Rows from block 3, named by matrix and row number. Rows with one number belong to one channel. Each number is 500 + 40 x the weight over its row's rms, rounded and kept within 0 to 999. All counts start at 0. Numbers have three digits each. After the name is the row's rms in percent of the matrix's.
# convs0: first 3x3 conv (model.mid.1.convs.0.weight, 192x192x3x3), inputs 18-35, a 3x3 kernel for each
# convs1: second 3x3 conv (model.mid.1.convs.1.weight, 192x192x3x3, transposed), outputs 18-35, a 3x3 kernel for each
convs0.133 100:462462496543470491473508550496512588554457498506472506471516501551469578449520495497574510424431476545491453479461422539593466469548515558511541494557481528482467506518526500513543546483505448503588433489507480571537552560471473508503516493540458536546486477517478530495507519516521613464454558423476558471486531542536512461538456423496476470488455570475493539548565501500507489475520431444438501508530417499492502474504473487451535512451535471478456449561495488493552505481541516460495
convs0.134 095:523541524488427541561521470487521535503493546507522533517419509509569431521506475431488501500596447443580497501542458497520499530464569556471483570483563480461442557447495526532498475498443489555471564475464552470471475479544498564488450447516475527520446521456505481467474540511538512461556439424484545565491496520475489484524555540458516433468502517493448478473448532518514560556438446468478470534494491443514458501537495514531488439497603567444519519549535489525499545530517494481507
convs0.135 099:545536546554489509461419525515582480535492520470516449461536565541451470485441472435588561523412499513511531506498427534514485524538518446492526509397464524486508513593480535598459484497493507480561488544490479524485504537488521523464493411548492537516516491434485471522513501421499512534521454543524525488571411476512483524573475462485472528499502489556528479549504480515483460493414592555418475435584502503536464542501474448506554422461507478495528507482521494473544507520462469467480
convs0.136 101:551522414369548462446508496598498490480475504507512512474549453532486519449426589446471470410484475575495494532469507503575523502433490565529521472504564482432433527460508510556480439544490594474474475549521501511504487511467501520454637518530548456508477550503516506460477419537579528496445575564541504482554488491466560452451578451538517477550536506511546530474476455506572392526509513524427472500554554469530489499491461451524482518473500484454510478537516466490509544493581429605445
convs0.137 098:526456528512486517487571445451553579543506442473466481470473399518549463556549568503476477547456507489474368516451520464522568529500496480465444447521515438481565528462528482503510460487480436507578560441565535493483455500500495496439481460508543527514505546551501467527536454465444522535515535520471503507487532490486515543453520520445439484503466520510495473515513506445585485518494456530522537493519524450554447529506467522495539494526483537522494599546447517515483532464592503444441
convs0.138 101:500557506446508441480483507596524459554550459546539552467482509556394556549422497468466517451537542519512485486402543505575479482504484509440487536511583506498569541493537451531471415427502482483496502508471523467479510443493495584511513463514475521484500509465462511527496470520490466496520459498414474527479489458516495461453478464486465533482542473479501470519468494463551500445483570502477476505545534495521549454492460556578474525425508545494461465507495509513559450548548464553523
convs0.139 101:522517545496488523486532485565479582579506433423502484499463449481470512437488519532526526509464474543511474453561509520439502485569462595494563491532484511511517482569488470530481461532586510539437554517467479517460469486470513471518493495483532483452503503523589569491483523491510498522542459514449504492514495432458471507494440463570536468455559506449517580532550529438463492601446463509489548539559522620560505508432512478557485489449439505515512462493549501529540516478490453542492
convs0.140 099:509467549484494539521550604539509480498511413480469558452457524486557440450482529495489542559432506560579455465495495538536531476533490496523551501452461500520506500483484424534575530521529517483456518484500501527564462447490520500498485470492507491578434501509504480533404570483506417464526526532523442457419464548463446563513497525510489426486608513539457487507499517501525512539503552452506507464475551511488507494460553534565527451470490481462503494411602485465496528510491483454394
convs0.141 098:464474496521447447500518484500554577474517494478537524480521531493487514481495499519469503555490556436519418507481490506503496467552514429491536497447494555514513548497450484382516451474523543531527473512525511492504466497497520421490540550483473443517445476500477558497488475532438483563540454465474481507550504443562402482440492531515422500477547425510476507550492495487433565459508563456493508494517500568479429518557484472496478534480482543520539489503472524528541456541474538530556
convs0.142 098:560512513488434506482494500475489543485556483500530494454426440510498515477476521517434441526460516496451482550509575560554550475506426531486471488461502461463605446469495572498526455477464502439484457472465510517527483534470530556473486534382440439548505520528461508540528545418572549454500486456416497502553483518535496451467537527546534443536497451467474542483444519510526517549496440473551497530534436494562534482536455478494465508513528527508465476455504503509439521447474517485443
convs0.143 098:477519483412497503539535519575489494520517523477515511486512488449497538435579508476514514567468493444517528481511482522492539516458474526487516445500477458477398471559518546506450480469476545553482537519531494553516545510480517503495470514506498545499506474562533581470456471444460493515549502428464509528423452436500499508523465482475467530589583509567491526432471496518534572519495497461452502446498541449453553526496526503504565533502435483534521471494572475466553493464505488502542
convs0.144 102:501540450531505465488523528498487505523482572511498402474526487442470521524485506460476517512522479516471449504518579423429497575579503442502456447518513473484495469492395493446506524496503451505491496505490503560465476439511554522509514489513526531509518579477511467504509477479541477516540545496471512508464476545558503460521510516500481470439461557482509546447445517555590511474470482503442505495466486451411502482499483428524541505448443529504542460499550505513517473505482452480551
convs0.145 101:549456456514534475442501511475465459501452498489559478503565505542531507517461529470571548456538462519549484493559558464449414470619471510488525540512454580510528440536493506472446467491464510498473468491562548536554508483477489497500428480600453461516481458533503517515508532531396558449451542548467506512411548493439505446514517435578440379479542546519510499558485460538537556460459495485523488517473427492490493368425497479548424523504589487486519498513512536494442530497508470488471
convs0.146 101:535545478452494527503518465455483416472496519540457547479522524535443535528444496485590425496442485470565602479534536467514485510480498537525524522468515476528514447541597524479531492484510507430472553440511500502513477509535514479523440570480525513551465470487487502525498426475459428513460496521518516610423562483527565439527535440550528476510556513501552453532375523472531477562556523482483453482450475546494532556528460527517497492516483515448503581487524541514536583474530542533451
convs0.147 100:503526496565440461494481509498562479557501536476440535484454474532461497527486510532536547466481570553615521516482502521564476495457430565500522458462536612492551529493497515509440494567503513560492535483553495489462476508522473457462538527505504533472573533473545510486486462528524490583475499513551487489467500518536484543502488508430521528524514483545500583540485472434444541469518545586516492521455400531498509537472549455503469546520509467561477489453457535497475488429444489517526
convs0.148 098:449490484415474522500512532616590485514503426458445471602534453522476419499497438465446516523525517516478459497523537494452520499504438470405577521441582419458547524514462554475506564474499475464477529525505467509506483509482478627540468485580515475462542525420537497493589536481537545452530525447497531463534584517473499527422473493501506504426550457476508480489559504468455457570526455473494439504488524504541510461430424493436473545467553453575474531434491551510484475523472502490510
convs0.149 099:579449448502497488464447464516524504502480456516461531493524451426498433487506466606532543521521484553482538537564571596571507460489516590534522542511447472502502507496474524493562543455475527569542486484471494548489486497522512501532475440424500489421513491505587487547480487480469478547486528444533498471527503505446484496456454555460511502492555510542508518531513444513518490408511510442461587531449513471490521445580483414449486478593570474423531526454427538438506525505482461523552
convs0.150 098:533459437437479459480477465576487551483535521544527487556557491506476478482498479484419476534523512526468514462546508415529533504549511471470435482457486465495461501458569483444544506451476464469510455529518462529495454503423481528506466531548466479454426490510538475528530479528530516478521487449401521473431525499458421481469543505487550514511526501546560433545443494425463572472482534530466470463500397529453498542459551546463469510506459555464489467441545553509551518521501477582399
convs0.151 100:483527497449531489490501507487491600465516525478468508500444500504441487398505449569538544498514469523516437519489503485457509443562549512510461525493548493491557508556475548530526532528523467416483466514430435544531481517488517530542423438556501601491485464492517453508525455516492532526523532535479533481503495424496398485557514450467424514525415483530535481458452472532492527593464548566461489509425512559539485458459524549529500506499480487509483559493499469510487444533517491525495
convs0.152 098:486507490459467467527491539511527565488538494541529540489511551531538534452480559465432522496458497544551440540550432523527561444495483521491516506499496453463457463505560459540503518539505546453449537523516480522491440489531427605542569488521483473578524581537542517524536485532481481567442535480506512534484585562491582529448550525407587438467531462523468499500459535539530519401439451499443521490506465478464448531477494493493505515458543481489493549489553456497539475469530473467487
convs1.133 100:527522557509477476530481474491472458514476543493498542493602488472476501456490537465588506524462519475567583511541549417481450508526500428522504485514523502461548470503535453488528524477536458541535511434489494478471514455527538517597558510531625567556502564488494533524542511496501529541526514427455509470513410445488507561456536425544481492482477550525449401489498472515567446514517468539564518563531512536463456473513510575503445493606513575494464530387562454547441513446442451501512
convs1.134 102:451484479483460478561479452454464441523573549449556409474491519504515556501537547498457529553507520444455494479529530481509609520502502569467524497555537514597504534531518460556487491443501523482553432513500478456497550538518501414444545531471498465474522541551493568451439495485501500484547415401416471486448511542549588458497426578530501528510521538558557474491439553540430476504469455531454537527441493498482491497514485511455511464499523542579479497502510482384524505444447479552504
convs1.135 105:478501552514461452444533573487463486466566548491473533510590478500561550469438464430460502381444501507445426472500537393542495560465435438521463503543522499487452544481503520411463516487494519474490442470509565526527535557523546456519460478512465500508505489450486481525524478442496485562557468504471478560526499520493543453482515506488496527501508506468495528406514505515532509512518523448523578499475542502509507508478515513567526466515522471453460571456485555490494519599479459547393
convs1.136 099:474480491534493429524453587539528490508460452498499517500510395501516458476534521583491521507515479538435539413457505471549473491490519500511472525467570492476495571499457527529510461483462444537487454530474506589491503568569514447483468498515521464479559487554521482474439486548412517476508448444513509546460523545528501491493485458504516524490453472465545554500476434484504493521522502573584558512533457500526404489479487555516476490467477472536462525477447482512460502493555582536436
convs1.137 100:525520457432493501455593502462468540555551483439447533512480543504548506561527486486562513415456538555511495548526503483506507490514418514513492527493464422472458548590499461554454444490457544444507540497582438555471477476545502548510513506501521538580504488606481519489449492536520478551491518508547474437442476484573431611563488520546527559506473519500495519500493537528440537565561518454498547494512499488460488498481474490509515505492498476427460520482504513591465465476513484430478
convs1.138 101:506473504512486445484442439511527442476550527494511513501483558463553491524471517499576491515516499552433460479521524547499478485510507479643536514448535571522418431496477485522462549495493440540468484513581528535421510514499501548465494418497520500499444517520572517487527471527477509471525492513421451536513469476474448490539481485533423542465470451515574493522452430544509511546496528434489511499531504483544496471443504458501494500440489462472572589402512534454560500450523488473431
convs1.139 101:500516445444553488453493439444468498535444483540433560511458534485565561473501553524537483488498495506527446523498465462514588538512437482515531553458462462481444534477455481499522531468467518574470502472506432613484586507442523447489522463527473452541533518419567496511473491500484509520510580484456495477513513522461524526485472421512538490437520490452538523487497556544540517435539452411470453484512482590447512417449431537531497420424459479505544490495462489509476524460494505529449
convs1.140 099:493514475568441475458486511514537499502490517467494475457576487531563512507446515466522545544500452462543514512488447540480490500541512491526563513499539527478496521534498515548493498461539479425506533474487530481549509537535576515539566517540494526545547543491458524535535483505483521509477482478479444537533496467438462560528481465531488495540520443366504557551445508523488455468460497505512525498523514447547436460472473474475472514531499412566396463574503523466486471540510611489473
convs1.141 103:552477501589421541519531502483457469524542583522506531481514545477539424502506500499520480485497486471531464525508456493560472461553506512499483468482460538577490458513447526527482498509497508460546481518524496483492521521476497492534489540513530489541475517409533493515512510481528526545490446480555516451574545577531491509479450479426503497513492454528594498431481489485516505468507515426509434523524483580492493404496517489501446504523471496572467470507470438544534481490431460462546
convs1.142 101:578516472469507454551436519438440579446492447452480500495496477470487476442516461455463481461539551513528490513478527479490460461496571523534463432467482569463535551517507529512441569378482553623460525467517516543490474512513525410517532510448509399499488488505463525490453491505447510440490505533475434459581509455450479498522448485547458496480547509531493525536501470463500507488529499426523514590404477450463503445506476481417504425493531504460502484601504500633453506503556460538508
convs1.143 100:584521482590516459521529507503454501545503429457539455483416420529385547450468496474550473412529487575501523463458485568451467511541513507500519448473589473515478497463531475549501515513552566456517568459568469499544514504533516523463502502553500489485455491506505595431512469521535539565486454472529484479569576558516534545497455465420524517479478475449521497529515560496510492495593420489454466559462521547520523480568505510524437482600474435494523445494567569443507470448493488548509
convs1.144 099:512546509474449555606517422457507430494473481492508519518495465415504463500444536507508493415487525433479543529495573520470516597460541422494467558444433529424524496527545478550474551589484487499491487556458430532497490464441486462501480475488446536486456533497469541508432498426512504526497548511534482498500474396462534488512441552497523567431582485496485553496486480452475502510522437506519457471525563388525487453508538502439479445484490457548515492517577512524469547523483460484504
convs1.145 100:398498476397489534462585509551582449528533561434488562431547542427483502536510503447461512537483504504473459448461548520525514504532554542428481522591468504484483499478486490451557481496485489506468496555527481473521489512440477541484477418547417475496497490563538566516498539481472563505508491442511580428487483432472582512540524567535528531517533458505560485507455541512537504475536433490518441427473461550525551553541521507530475577520542487534423465409452458460517533490499439498558
convs1.146 101:521506513506543436452488462420515504503463489478474509464516560502471501450482419432542575498513489477505533577533477470490529484444504541478481483522518486523522479519559446435454486495479540538505441447509407529581430537445482522496484505501521530489490541459548491466510491488480462535516458504544530535493472492499505569491519472453594522472425505514502464490531480489514487548481544454538455464627517473504452548480499540433544520518481513471448536536484557535519509428419577576516
convs1.147 105:526493505455393422495496477419515499508493574458485501469446471454497556543470548490428467565456420499523478503469509455474558578522461519472416512567512460524501521468543439487533467505510550541512499474489540452497451479515447559544526533594496512519479572528538488519507469514461539541482504554442529513488574530490498561497451509575539505525441518468538485478514453473461450513457479564553524576588465508495470506484444472477563569469489534513508500517575526464455462537541394550508
convs1.148 103:501566533423493618521538501517473580446449524491514530460500507483507433497488500462511517419526503502466527495483512487571530397545450511460612473437491493515538491533465486515513496568517489583546475530411575495487481478474537462464512507538441522553449472512432587561468567605516526472507485539500489561491526418447421524567559468495545503421475568446497464491457443477502518501461508496420438535478511488465433465497424526533515483467484450560487502437534463506463530491485479495455
convs1.149 100:539538474457490503527557465489497506513522479506414525480554498459488501448488498465541513467467457455461541534548492503476463534492568555535475442551474444563547536548457570565468506485564501476513472521531496559423554496502530444476485450538488485475554415421559527470547518558431482544532523492518531439463501574470593470431454514430466548526482490501577465487489548526500492522565515499562473442471501481519452537551482542501434461532547498519521478551428542445524502625513484494479
convs1.150 100:531487505534495500579451365431486526446525497457483483496460560460510528473436500472515476537461463509454515418492572468568525568526543422476486443511545550418476485519466481459450511584522517429550476433519471464541506574530571495453535538456465529441560541453524501473661521525519565449544533569484523496497484574494441503538518482525493453556509497506522507513471516455479465532455474538498501451579494484446475614467509502574520521496419465507439502504568425451506497449503521521575
convs1.151 100:511478569509520513509534492392498450556494423457474554453499523481488509468561464486536508497498505478428496518570533454500477536483431478464447564573546517528483415556492449477502460498556388530512538462456509461479463569501547525506472487508512535483507450481518428423552484548496459480487446499522432471511481534430538507512489368505515484557506500546532488526507507495431528509442460506492544516530482476429546507471467538473522504522409529549563489506590518523395517580542418442483
convs1.152 100:547467499545509467522527476500496514468540490523433488456529515499507471536495497531503489533453508483544523552477476498548534505472534515484454551499488531458490528427518544453442490521529552523488488404499542476496498468520483481576481531432503509462407543523455518506485466470547544575547483464501481426493445541483472456504451542474448440543544554437513465465528521517431484469516515485494446492474447498513496512461470534438498554549498490461524527468564517551472471556428536445482