{
  "train_examples": 203450,
  "horizontal_flip": false,
  "task": "denoising",
  "noise_std": 0.2,
  "arch": "unet",
  "norm": "groupnorm",
  "activation": "mish",
  "weight_standardization": false,
  "attention": false,
  "init": "orthogonal",
  "optimizer": "muon",
  "lr": 0.038,
  "adamw_lr_other_params": 0.00071,
  "ema_decay": 0.999,
  "warmup_steps": 2080
}
Rows from block 3, named by matrix and row number. Rows with one number belong to one channel. Each number is 128 + 32 x the weight over its row's rms, rounded and kept within 0 to 255. All counts start at 0. Numbers have three digits each. After the name is the row's rms in percent of the matrix's.
# convs0: first 3x3 conv (model.mid.1.convs.0.weight, 192x192x3x3), inputs 72-89, a 3x3 kernel for each
# convs1: second 3x3 conv (model.mid.1.convs.1.weight, 192x192x3x3, transposed), outputs 72-89, a 3x3 kernel for each
convs0.19 100:126069099169125163207123154107086130122180115164144113147155108144102129090109119094152159107110153115171092088152077118104136078116135098134138139129149127190102157168162113113118092142076104128111109151083040160106109140145057167128159115141135119118103122163107091155127110193190110126171101077120085195143144179073059162176146167112107110113134137163135111124132149127137164179152126145176152162100149099117096132106103119156153118135068156170165164146119102113106207136196097146124
convs0.20 101:135174161126104139153062115113140072138132115080116169149131122151178100100163122137140174152087151089101172118107119161054127125103135101080128116121115111107120159154165131145110191134128121134121092132156145086105086212123097082142147137141151156161111102134136158171122146139150099164132136101127152111135113144126067164125069132141143134188108125057108124144188127149143134158133158180101095140181166127134099135151107120167087097070073161112141074116158154163101180122128125136187
convs0.21 101:145139116150109160117144166082097075156106116107096175091169103148175170122126077115125099113180091160145150108150086122139179102087113161128152116139099181144167159156102136143153086134159108068082117124162144066081140156177130150121087116123096101157110131126095118138071123150107152079090143125123137103123106143026156168136098061094166071107101139123133093146112089161132085100177179114109121095124131155155141124144160151069142091098173136138110156125100112122112102115124114163119
convs0.22 100:141121131090133121113136111082101144137049067122148116131144196097144102153100117155191140193142110102069148125133157097115070125113126136095157136071119161161171109164123131098143183111109104185171068152149112113098129131128050075092072144151124079130157157150175173110184123160135083159124075073125145109179115186156078204148094118140098145128115141157120114120180154099124119153106137101144164089187084116127136126124141097123131130100122152194126167101084164123171115061140169158128
convs0.23 099:142107108121072163100174139070202117096084105125109112126127146101157187156121142162114131142068165103129131143142100107151079110106139074064154125124092089115092067137105069145133149158169090195146141133110101084101168146146106156138167159159124083137126147156175108089132132123102127147090116166100139135124106073101134130178089127118148087124143106090098169155115127202157183107153136192175095129090144128171156063091194156138116095199176116151110117111106165127125138184127137111111
convs0.24 101:175116183174088154140120166141109064141142098098104124114125148097138068076137131111072107135150172146189143181124175110106107147087168131145095101134098098106104139157137132128141095132109141156113073200125157138132135076069186089068178077117133135105100105100186127120119151168084106118142093076118097109086181127093115070112098072097138067120077131106150088070127130143154120159128144139104121099110170204133068142170125111201142119145209184104109155133129120109161192184122111156087
convs0.25 099:125159125098150163146119107097103135181154101096104064057189110210136218159173141215142040123136127171176135163140122154168151152110124142193131168162163118141129097053136098134112118139220127182122128122140163136113116087094117119124116127053158096143111136101153128103142122136137118126135096185198076104162119109112102141127108135120040091115133151131107170146114168128097133093194145082112132098077132153178148124095111114134100141136158132137145141111152110147125097095099105097070
convs0.26 101:162150097134181151151119122056132119139203113133156114075101069108108143179091122065127109078138145114140074133121069086128122104189173051105094176111112135164141090176139140099131120137164145124128189166161149122113146107089109143162107147114088150205103129095075125141128188104127088154079112123087147121109094139055107092118126171107147118119097097122129133101183127110106103089114159164143139122147140113109101129189177142092128121169123112153112115122093206138092096135125160127090
convs0.27 096:146141128125105172072142118119074138103115123121164149132098131140100198043168141107071104132133138135150193064115115105110121147112092117121148132138171129150197153132113157149138114086126043084114123143105124149168155088154143104121125148103142065081172172097097102131183099102129104093139176197184163144162119156196161123189123074195114114157093129107135139069083087096080086116175126141149164155134124138146129132147166154192123119156153127105101162117072071144111113112125156136139
convs0.28 100:148125059134096106145092153128126118109143082119145154120105164122167184140128117172140161131097124153165127162141092125128137140122110127160128087173053104116114119178144094167089160127118139084118103110131193150104138136106089115103114121088118134123112165146082171175112115134117105139170076092115133148159121123097134175092100116146136126141164147208082141111077110122102133147116093069119090153114078158155115094077140087099082124178060076125069124159061124120164092145144089124167
convs0.29 099:167120134140098108111077174114199126068084087083080137134108139147149157109163157151125084149112145072100112086109063091139144103132096108120140169141039116132089148113151102108147144126158083142105128112158130112187108091128093160101149113119111136162131112110173094101144027104112168109089130143152105110161050139115112158144155186136111030168086184144122188172083152042220163124095135100167161126149148140143126153089150096113115149135067157138137154080096133100185120144036109122128
convs0.30 099:168119095088182110154142047106173083163191157084097105138085141169110143114127145109172122091106166123129134155064178130142132148143071090120058190143182159146126098148105128125116054116126161103148100145120158116101111133076152105094124129147148125078191127164104144106191076140126109198111107133103058129141169076118134106098130102112152137147108138059129110182139109145171178211206117088194128201130169131077140084095133143130174110139157130124142094131063159117094107090118158051108
convs0.31 100:126156138106077097176163144135192146139109119113144150134168103070082159113170157089159105156158140115131156165119153120107110107117178139124097110079115113097128107129110088148124107113145146104164123018110070127165153187106106087096160107161112038100029142170175101151127138148129179142100135136123140111143080132105163125123168125123115167061132146122100109148066096092119143139167154115212094077155163111091129137057108052134125086153144135125100112139104064124147091204086214135148
convs0.32 099:076147111113110141147123147122115126121097147140175126112140140165109092174120110144077111085107139086145137147097118105153141179163098176152090110141066117103135153142148131162115158113132119098154093123111118096142112103175136113124152100067104203119104138176103125186123102127149079127134139138166147130161118133105114144091148166181152123108071156121116084129106195093087109096117153055108149134156136151097123148108167165218143107148118074164130102100127154140116155177163177129109
convs0.33 098:086079095081113132195153172099166137130107113150108093114122208106161144103145092092132072118091146147135144127116135128092153067158154158137165123127150132104068098191125153117110127114082097115100082154171051090087149137154116152158127136086126131071155146132134168079123061134178110135162138066137105091150121192142159136165110146196176127136104069125161118104136142116152115111112138099130141112135106172089113107137185162144137093087145131092118125142172093160182144093137141227167
convs0.34 099:081135116087182227147124135097151071153143143089140112124136147114079129118112105151137125151145140168144108202148123132138142135099160091064122120139132164161131144134153128130105135086100110102171155157087094080107160171096141091051116158115164136165164187123113077118143103114142148117093093141155125125175107120141127163129153172122131110152143121173182128181061132156107178121131118026152225096152110158109117187153126136161054149119099126138098079130150159091150172130125111160118
convs0.35 104:165180137138162124134125127113150140091130146084055112121181138128130104130163086172152134108104151093110106123081132144155182105145172118135124127093123103097147103183099157114118126108121131137115082173087135133112112081151127113158148145119219135132095174147102194131104086127127176054138149197121126136088126072099126091096077165084100097131097119165074131140160184120130106068098101140111116169078160183123145136113122149122094092156106056108115068208131073171083148138141108142173
convs0.36 101:115115081124098145148141103116190082146150094105113132128170130171114106132076162108055202106129198131073118149159090156117131196097094148166141076107103130133158102086122139144159047080176082154157134105119106118130093161107186143101130112167133085067108106112092108077136104102114163109078174126151103048146076134132123088141117201116052162087158113135119192113117137083168129165141125147135103094067147082140112116123104132131158105153063149106163081118192091108137110158132120119050
convs0.37 100:132084136151132066138177165109135153077105103136035102083094141121105170110138155152129106155116060067169137148137115129179152123121148153077112129083112100091105144153167096123188100101148099046159082127124137124085141151146109158108183143142159138131186141105165127070109139118156102112152143093173131120158136149111145122060120141135124129160127169160127098146069144136144104130118121106065148119143094089179113095068177108071122075119116087109115091170101133194113159090152153195074
convs0.38 101:106147148132122082105153143090106114168113102126060156142148077103139142136174109116094177120076172155143138185148129085140153134060115148161170143140101089168089123076135131111119132121098131078171141193062095127161118108117127107061187158116120128180159119160111130093200110085149134135150157106140127152179131165139154139067169155136086147083140119152143138107106111175108114095176047132150177108139117101138094106154147132107147191106126113191125136132140115115069124141125094123138
convs1.19 099:110112186096083096115137125059158094110137085120125147069107093198150184128123125167105088165130078143071160075128065140103129097126140113112138148144131154187142105176104107087112133138074169077156153141124154157118125132086151101179135168111109110135170147105193131175123157091189168138146097152080096070149106091144116140109139082163110089141119118100105119141141123147117139151158092163164099156085113130093112105154118132136103116163114116099165173162136115131111138140150076175148
convs1.20 098:092145108113116145120079094086180161074163116137138154117085158104086074145096147128141147122071104136112128131156046162113121137073107132191136122147081138120212123091068142170085126130185173079122124172102117105113075107126169117128086124117140107139109140091144151134137125084133102089098131137135082096132166111117107081140124103133118102165163158143138135127118168140119131121167039106096127190096129153101150151148185116148153120140167134112116085163171150174166119134160085160183
convs1.21 101:107125150104175097150130101158103133126146114105166094140142132108121130123118118072086128123119137095163128169093169119174107138069143108122204133170115078099109172182152176114170127144135098128087082145130106137121122144104120171116175160143112192120111153131085130141139145104167100149086154120180151181120075170095212127128097130160145169141228118167133182133145168127102128170121097124120140094126136154136122100142127112102123112114133172109124136114131114187100173112125140162148
convs1.22 102:081112073154116117077167150122144145137137132153158113182132109153096130153139140149149143156141107157158112145115117179083185126145129149154126121112088126143110151141132169144150061141139183095070151121111097152145181099128086149106072133092146128134095152134111108119088083131069170222122154168161127108182146154120091155159050133172124078175095133155106157151147157164149123119121112106080114096186133094084154081151145193091129090128141151183068118081184128072164094112187153156036
convs1.23 100:083107159130099147144095131136106166142089123149131120074115090099156130229131114048153138084146120097140147132155139138093145159092115130149145108098137083169131099110085149177098093175145082088109116133156117139158138143169142116114091151102114145141150088131159117135116138125059147174098118091086120135178184096149101134121147107181117139116156111128126154121064150107101112121079123124092120126109128132098155130184144117112159039151084099131146103145099115174038157091124173144172
convs1.24 103:174153119134163097136117127131087111113133099128162119133105141141105139113167087098126111163124120113109132117045101131114146137116123122121129092127095125153066112180127136111088113180142148161131153114120175164124135045190134127194099181141065150115183139142118132160091108133115082143195065144137103134100167163111142034131137142075133109155127134125139187140113172136131114095131107091091156173127125120132125085159045138155179117128156150121115137187089140116122078096130202069100
convs1.25 100:134156093137194128130162115162102106121128157153134196147101192153143113151106159129103143161157073141088117109161186119087158106172073103103133152134070144109091127062101183103089134162158106149192174108112177160126041115121089072107139152135144145101093085149160159151143133103170131114180124148150120119114109121100105096118146122093092093105144081139132161170096107125070132112112153100126144116167149116078147134074122131064175126118103169096148169094077085130179125108103082110080
convs1.26 098:174122081146175150112149100145146212113106135124144141037121147126093050135121168187099181137087110135170088113163176120086165149153125201195158147193145134111058103144154110083134054144157113129150131155105132139090133145186149161201066102104168129109067170137151129132122124111157106126109072155090130098093120134117065101105152151127080133124142149114126171126131152098149172114091124168168135183120148155165172156175123138141115090137106146114147120149065118160162126092131168134143
convs1.27 100:123106157097137133123193165077170170148093081142066133123167190161149092121115161147162120113148155120137149124120181179088157119094102081134154169106178090090120175152167179173120132113128139166123133126155109087131167089106105100126108131148107117110134131134093117124117068170131124085106112094107160069148099093158134160122090106110166108116121138081069049153140119199122133068156156170103089171088155093160179107204089142104160074121144121121143132058130071114181121135116115159101
convs1.28 098:101101152126082072139118175166133152080119104136154114158170100147126098120146145088118125158095176172163146117100128139149073167134215150133126114096168140191177121131096128138144147143147074169103153093165140155111133200150136106086184099113130131121077148095195176103135086154178159137145155146152180091167117134155136120140092122162121137152119123115184135115164158102131153133134111093129165103079126068160213089126139087067144149159148082141163110130069130102139118107108151147128
convs1.29 100:130129079133135076135129114142174111127130125102166057131142150148154090103073137114093149100099094117133143099103186128082109156123181150146121085146160112140152153122137141139119145069113099185145128146148150140104151125136122092151094192126121144120117167125099080114124105094139165105157135112098124132165136070171114086155133144079088168183098092111159145105145139124115134124131085099178126108117168123078142117130146176149218100108138113153134116114132129126112127100122116114158
convs1.30 100:097121149127132086084116150123136199152138128166090129161156120160143111057131098100123201153142125150080153153110154196196050109119166129097140141161073118135099187123175092097105145096121168095146138104135076193119143143105063203103165074066132205188139137074109149058090138166130149131113094152134096129119074155188082117144127108160117131153130114081135175142155148090131105208156092115095115061142090103155174081167175115224134141138136102177157167157143137205196095177121151098098
convs1.31 100:162125174074138150142056112111131080109111062157068158144115141143158174041234082173090135097118094141128113127175160113084069135126165102103129194127096096127188106171105100056042182166095084151136123099115177195131207149136148117110141082041130203079131113105118134148117136125147107086120138159141144127149098149105053085128152134122108118168138133124115134182134097142089163101114133155149102093127107073122057099120070172133162147142117162102111129089094147168200096118119164101108
convs1.32 099:075140152163133129153126133145089116031196145122072183082074068136102061125167134112160147142129111210152128152138084093176165102100139155148046090128119128139056194103204150086185084163109132130132162107160127112164133159113163127142148152141064123070133127147163071017123127123053134125183126152145042078206139159175135092105124128107203182098092131111107152115119234123130111116116139127177065130118220119120061104151084074158075138115111033131144131119142093159124113062143123107146
convs1.33 100:151132111132163122139169147148096140145204164142168088125107157052162171099130132069142162135131133108090106119069160157140146116141099120116072145076150082127077151142117125164084081121134092132144103145100139174130068147131151203104129078122169054104088122076197100112086148102172195169145116141159106161134108102150119112106118103156133114166111123116090125133122152089113090146146163095147144144158115133126186106117102075061118156079182170125121142150130175128116104136151149065093
convs1.34 101:165127160131129134130128142153108168154122065112126161131060129083137097189134099148116136179096114122092110170109109151133125098117171098171132184166064105160073121154160095123168118122130112117108143148105086113140129140150127104080155150108106082150095111146105138133077185151120104137195130138147112140167199097127134137112104160072096118128139093118112109181117148144134157144169107168080157137121101089108129130146099134085112209160128156161118131150104158113083104064096114160206
convs1.35 098:139072094172158135192175156196145163150126121117133119074150154079176127152178069130137144136130165122176117193176091118145116128192135135173153116134092134184166125125131128187152142138071132139175139162161081109137099085133134174095153199098091124151106124115112180104158186076082167155131122121167133105107052116117084125167114112091155129140141100085142161163133112116143176143114126120131111104104152069150175119097099076114126079118180114145096088129161106127104163110072146078127
convs1.36 104:169131142096132135139127137131113101127162138152126117124104125174148206082116115118103135147087164092094149111085147039110133157111103104112138118148170125123103150142092156145067085149028126103163150096121144127104112152088142170112108177121113150102191140033144093149143149136119080139103142161221130083099170140193131140024140116130172126106100135105157098112204096121108083083188195159136168161130107096153143078091116117160118142147109155119131129133079093128165165121069100107129
convs1.37 099:118163088126148140173110082113162156087096145181084112187188137099133113150129090121101136101086044123167157088134157072190149138143100192143108179163094181101153129113119104091119161116139105081190180127106161087129157189101128110153110071127074123072156160162147082151148156115186099152062100102137177124138157179113121129135105126105148125170140174106139128147119151087108107104139147176099150181115233113172157153154081200076144130148121144074135126144122087105123099124134071131127
convs1.38 101:162090136115157108180117088148116123101119123090097110081091167139051115126142133097110089096128118102134111115126171111110144103088118113182178166098160098111176101096147093141162179085116161103130128162118054161027118099144124140134101223158168105152180106108138097086097139131159114164122120023124113166147132169142113083137148150103203144137141118138173138123131133156094144122118138117125119173113137120153097121130165116127179129089102122142161037101140206164116105089082148138138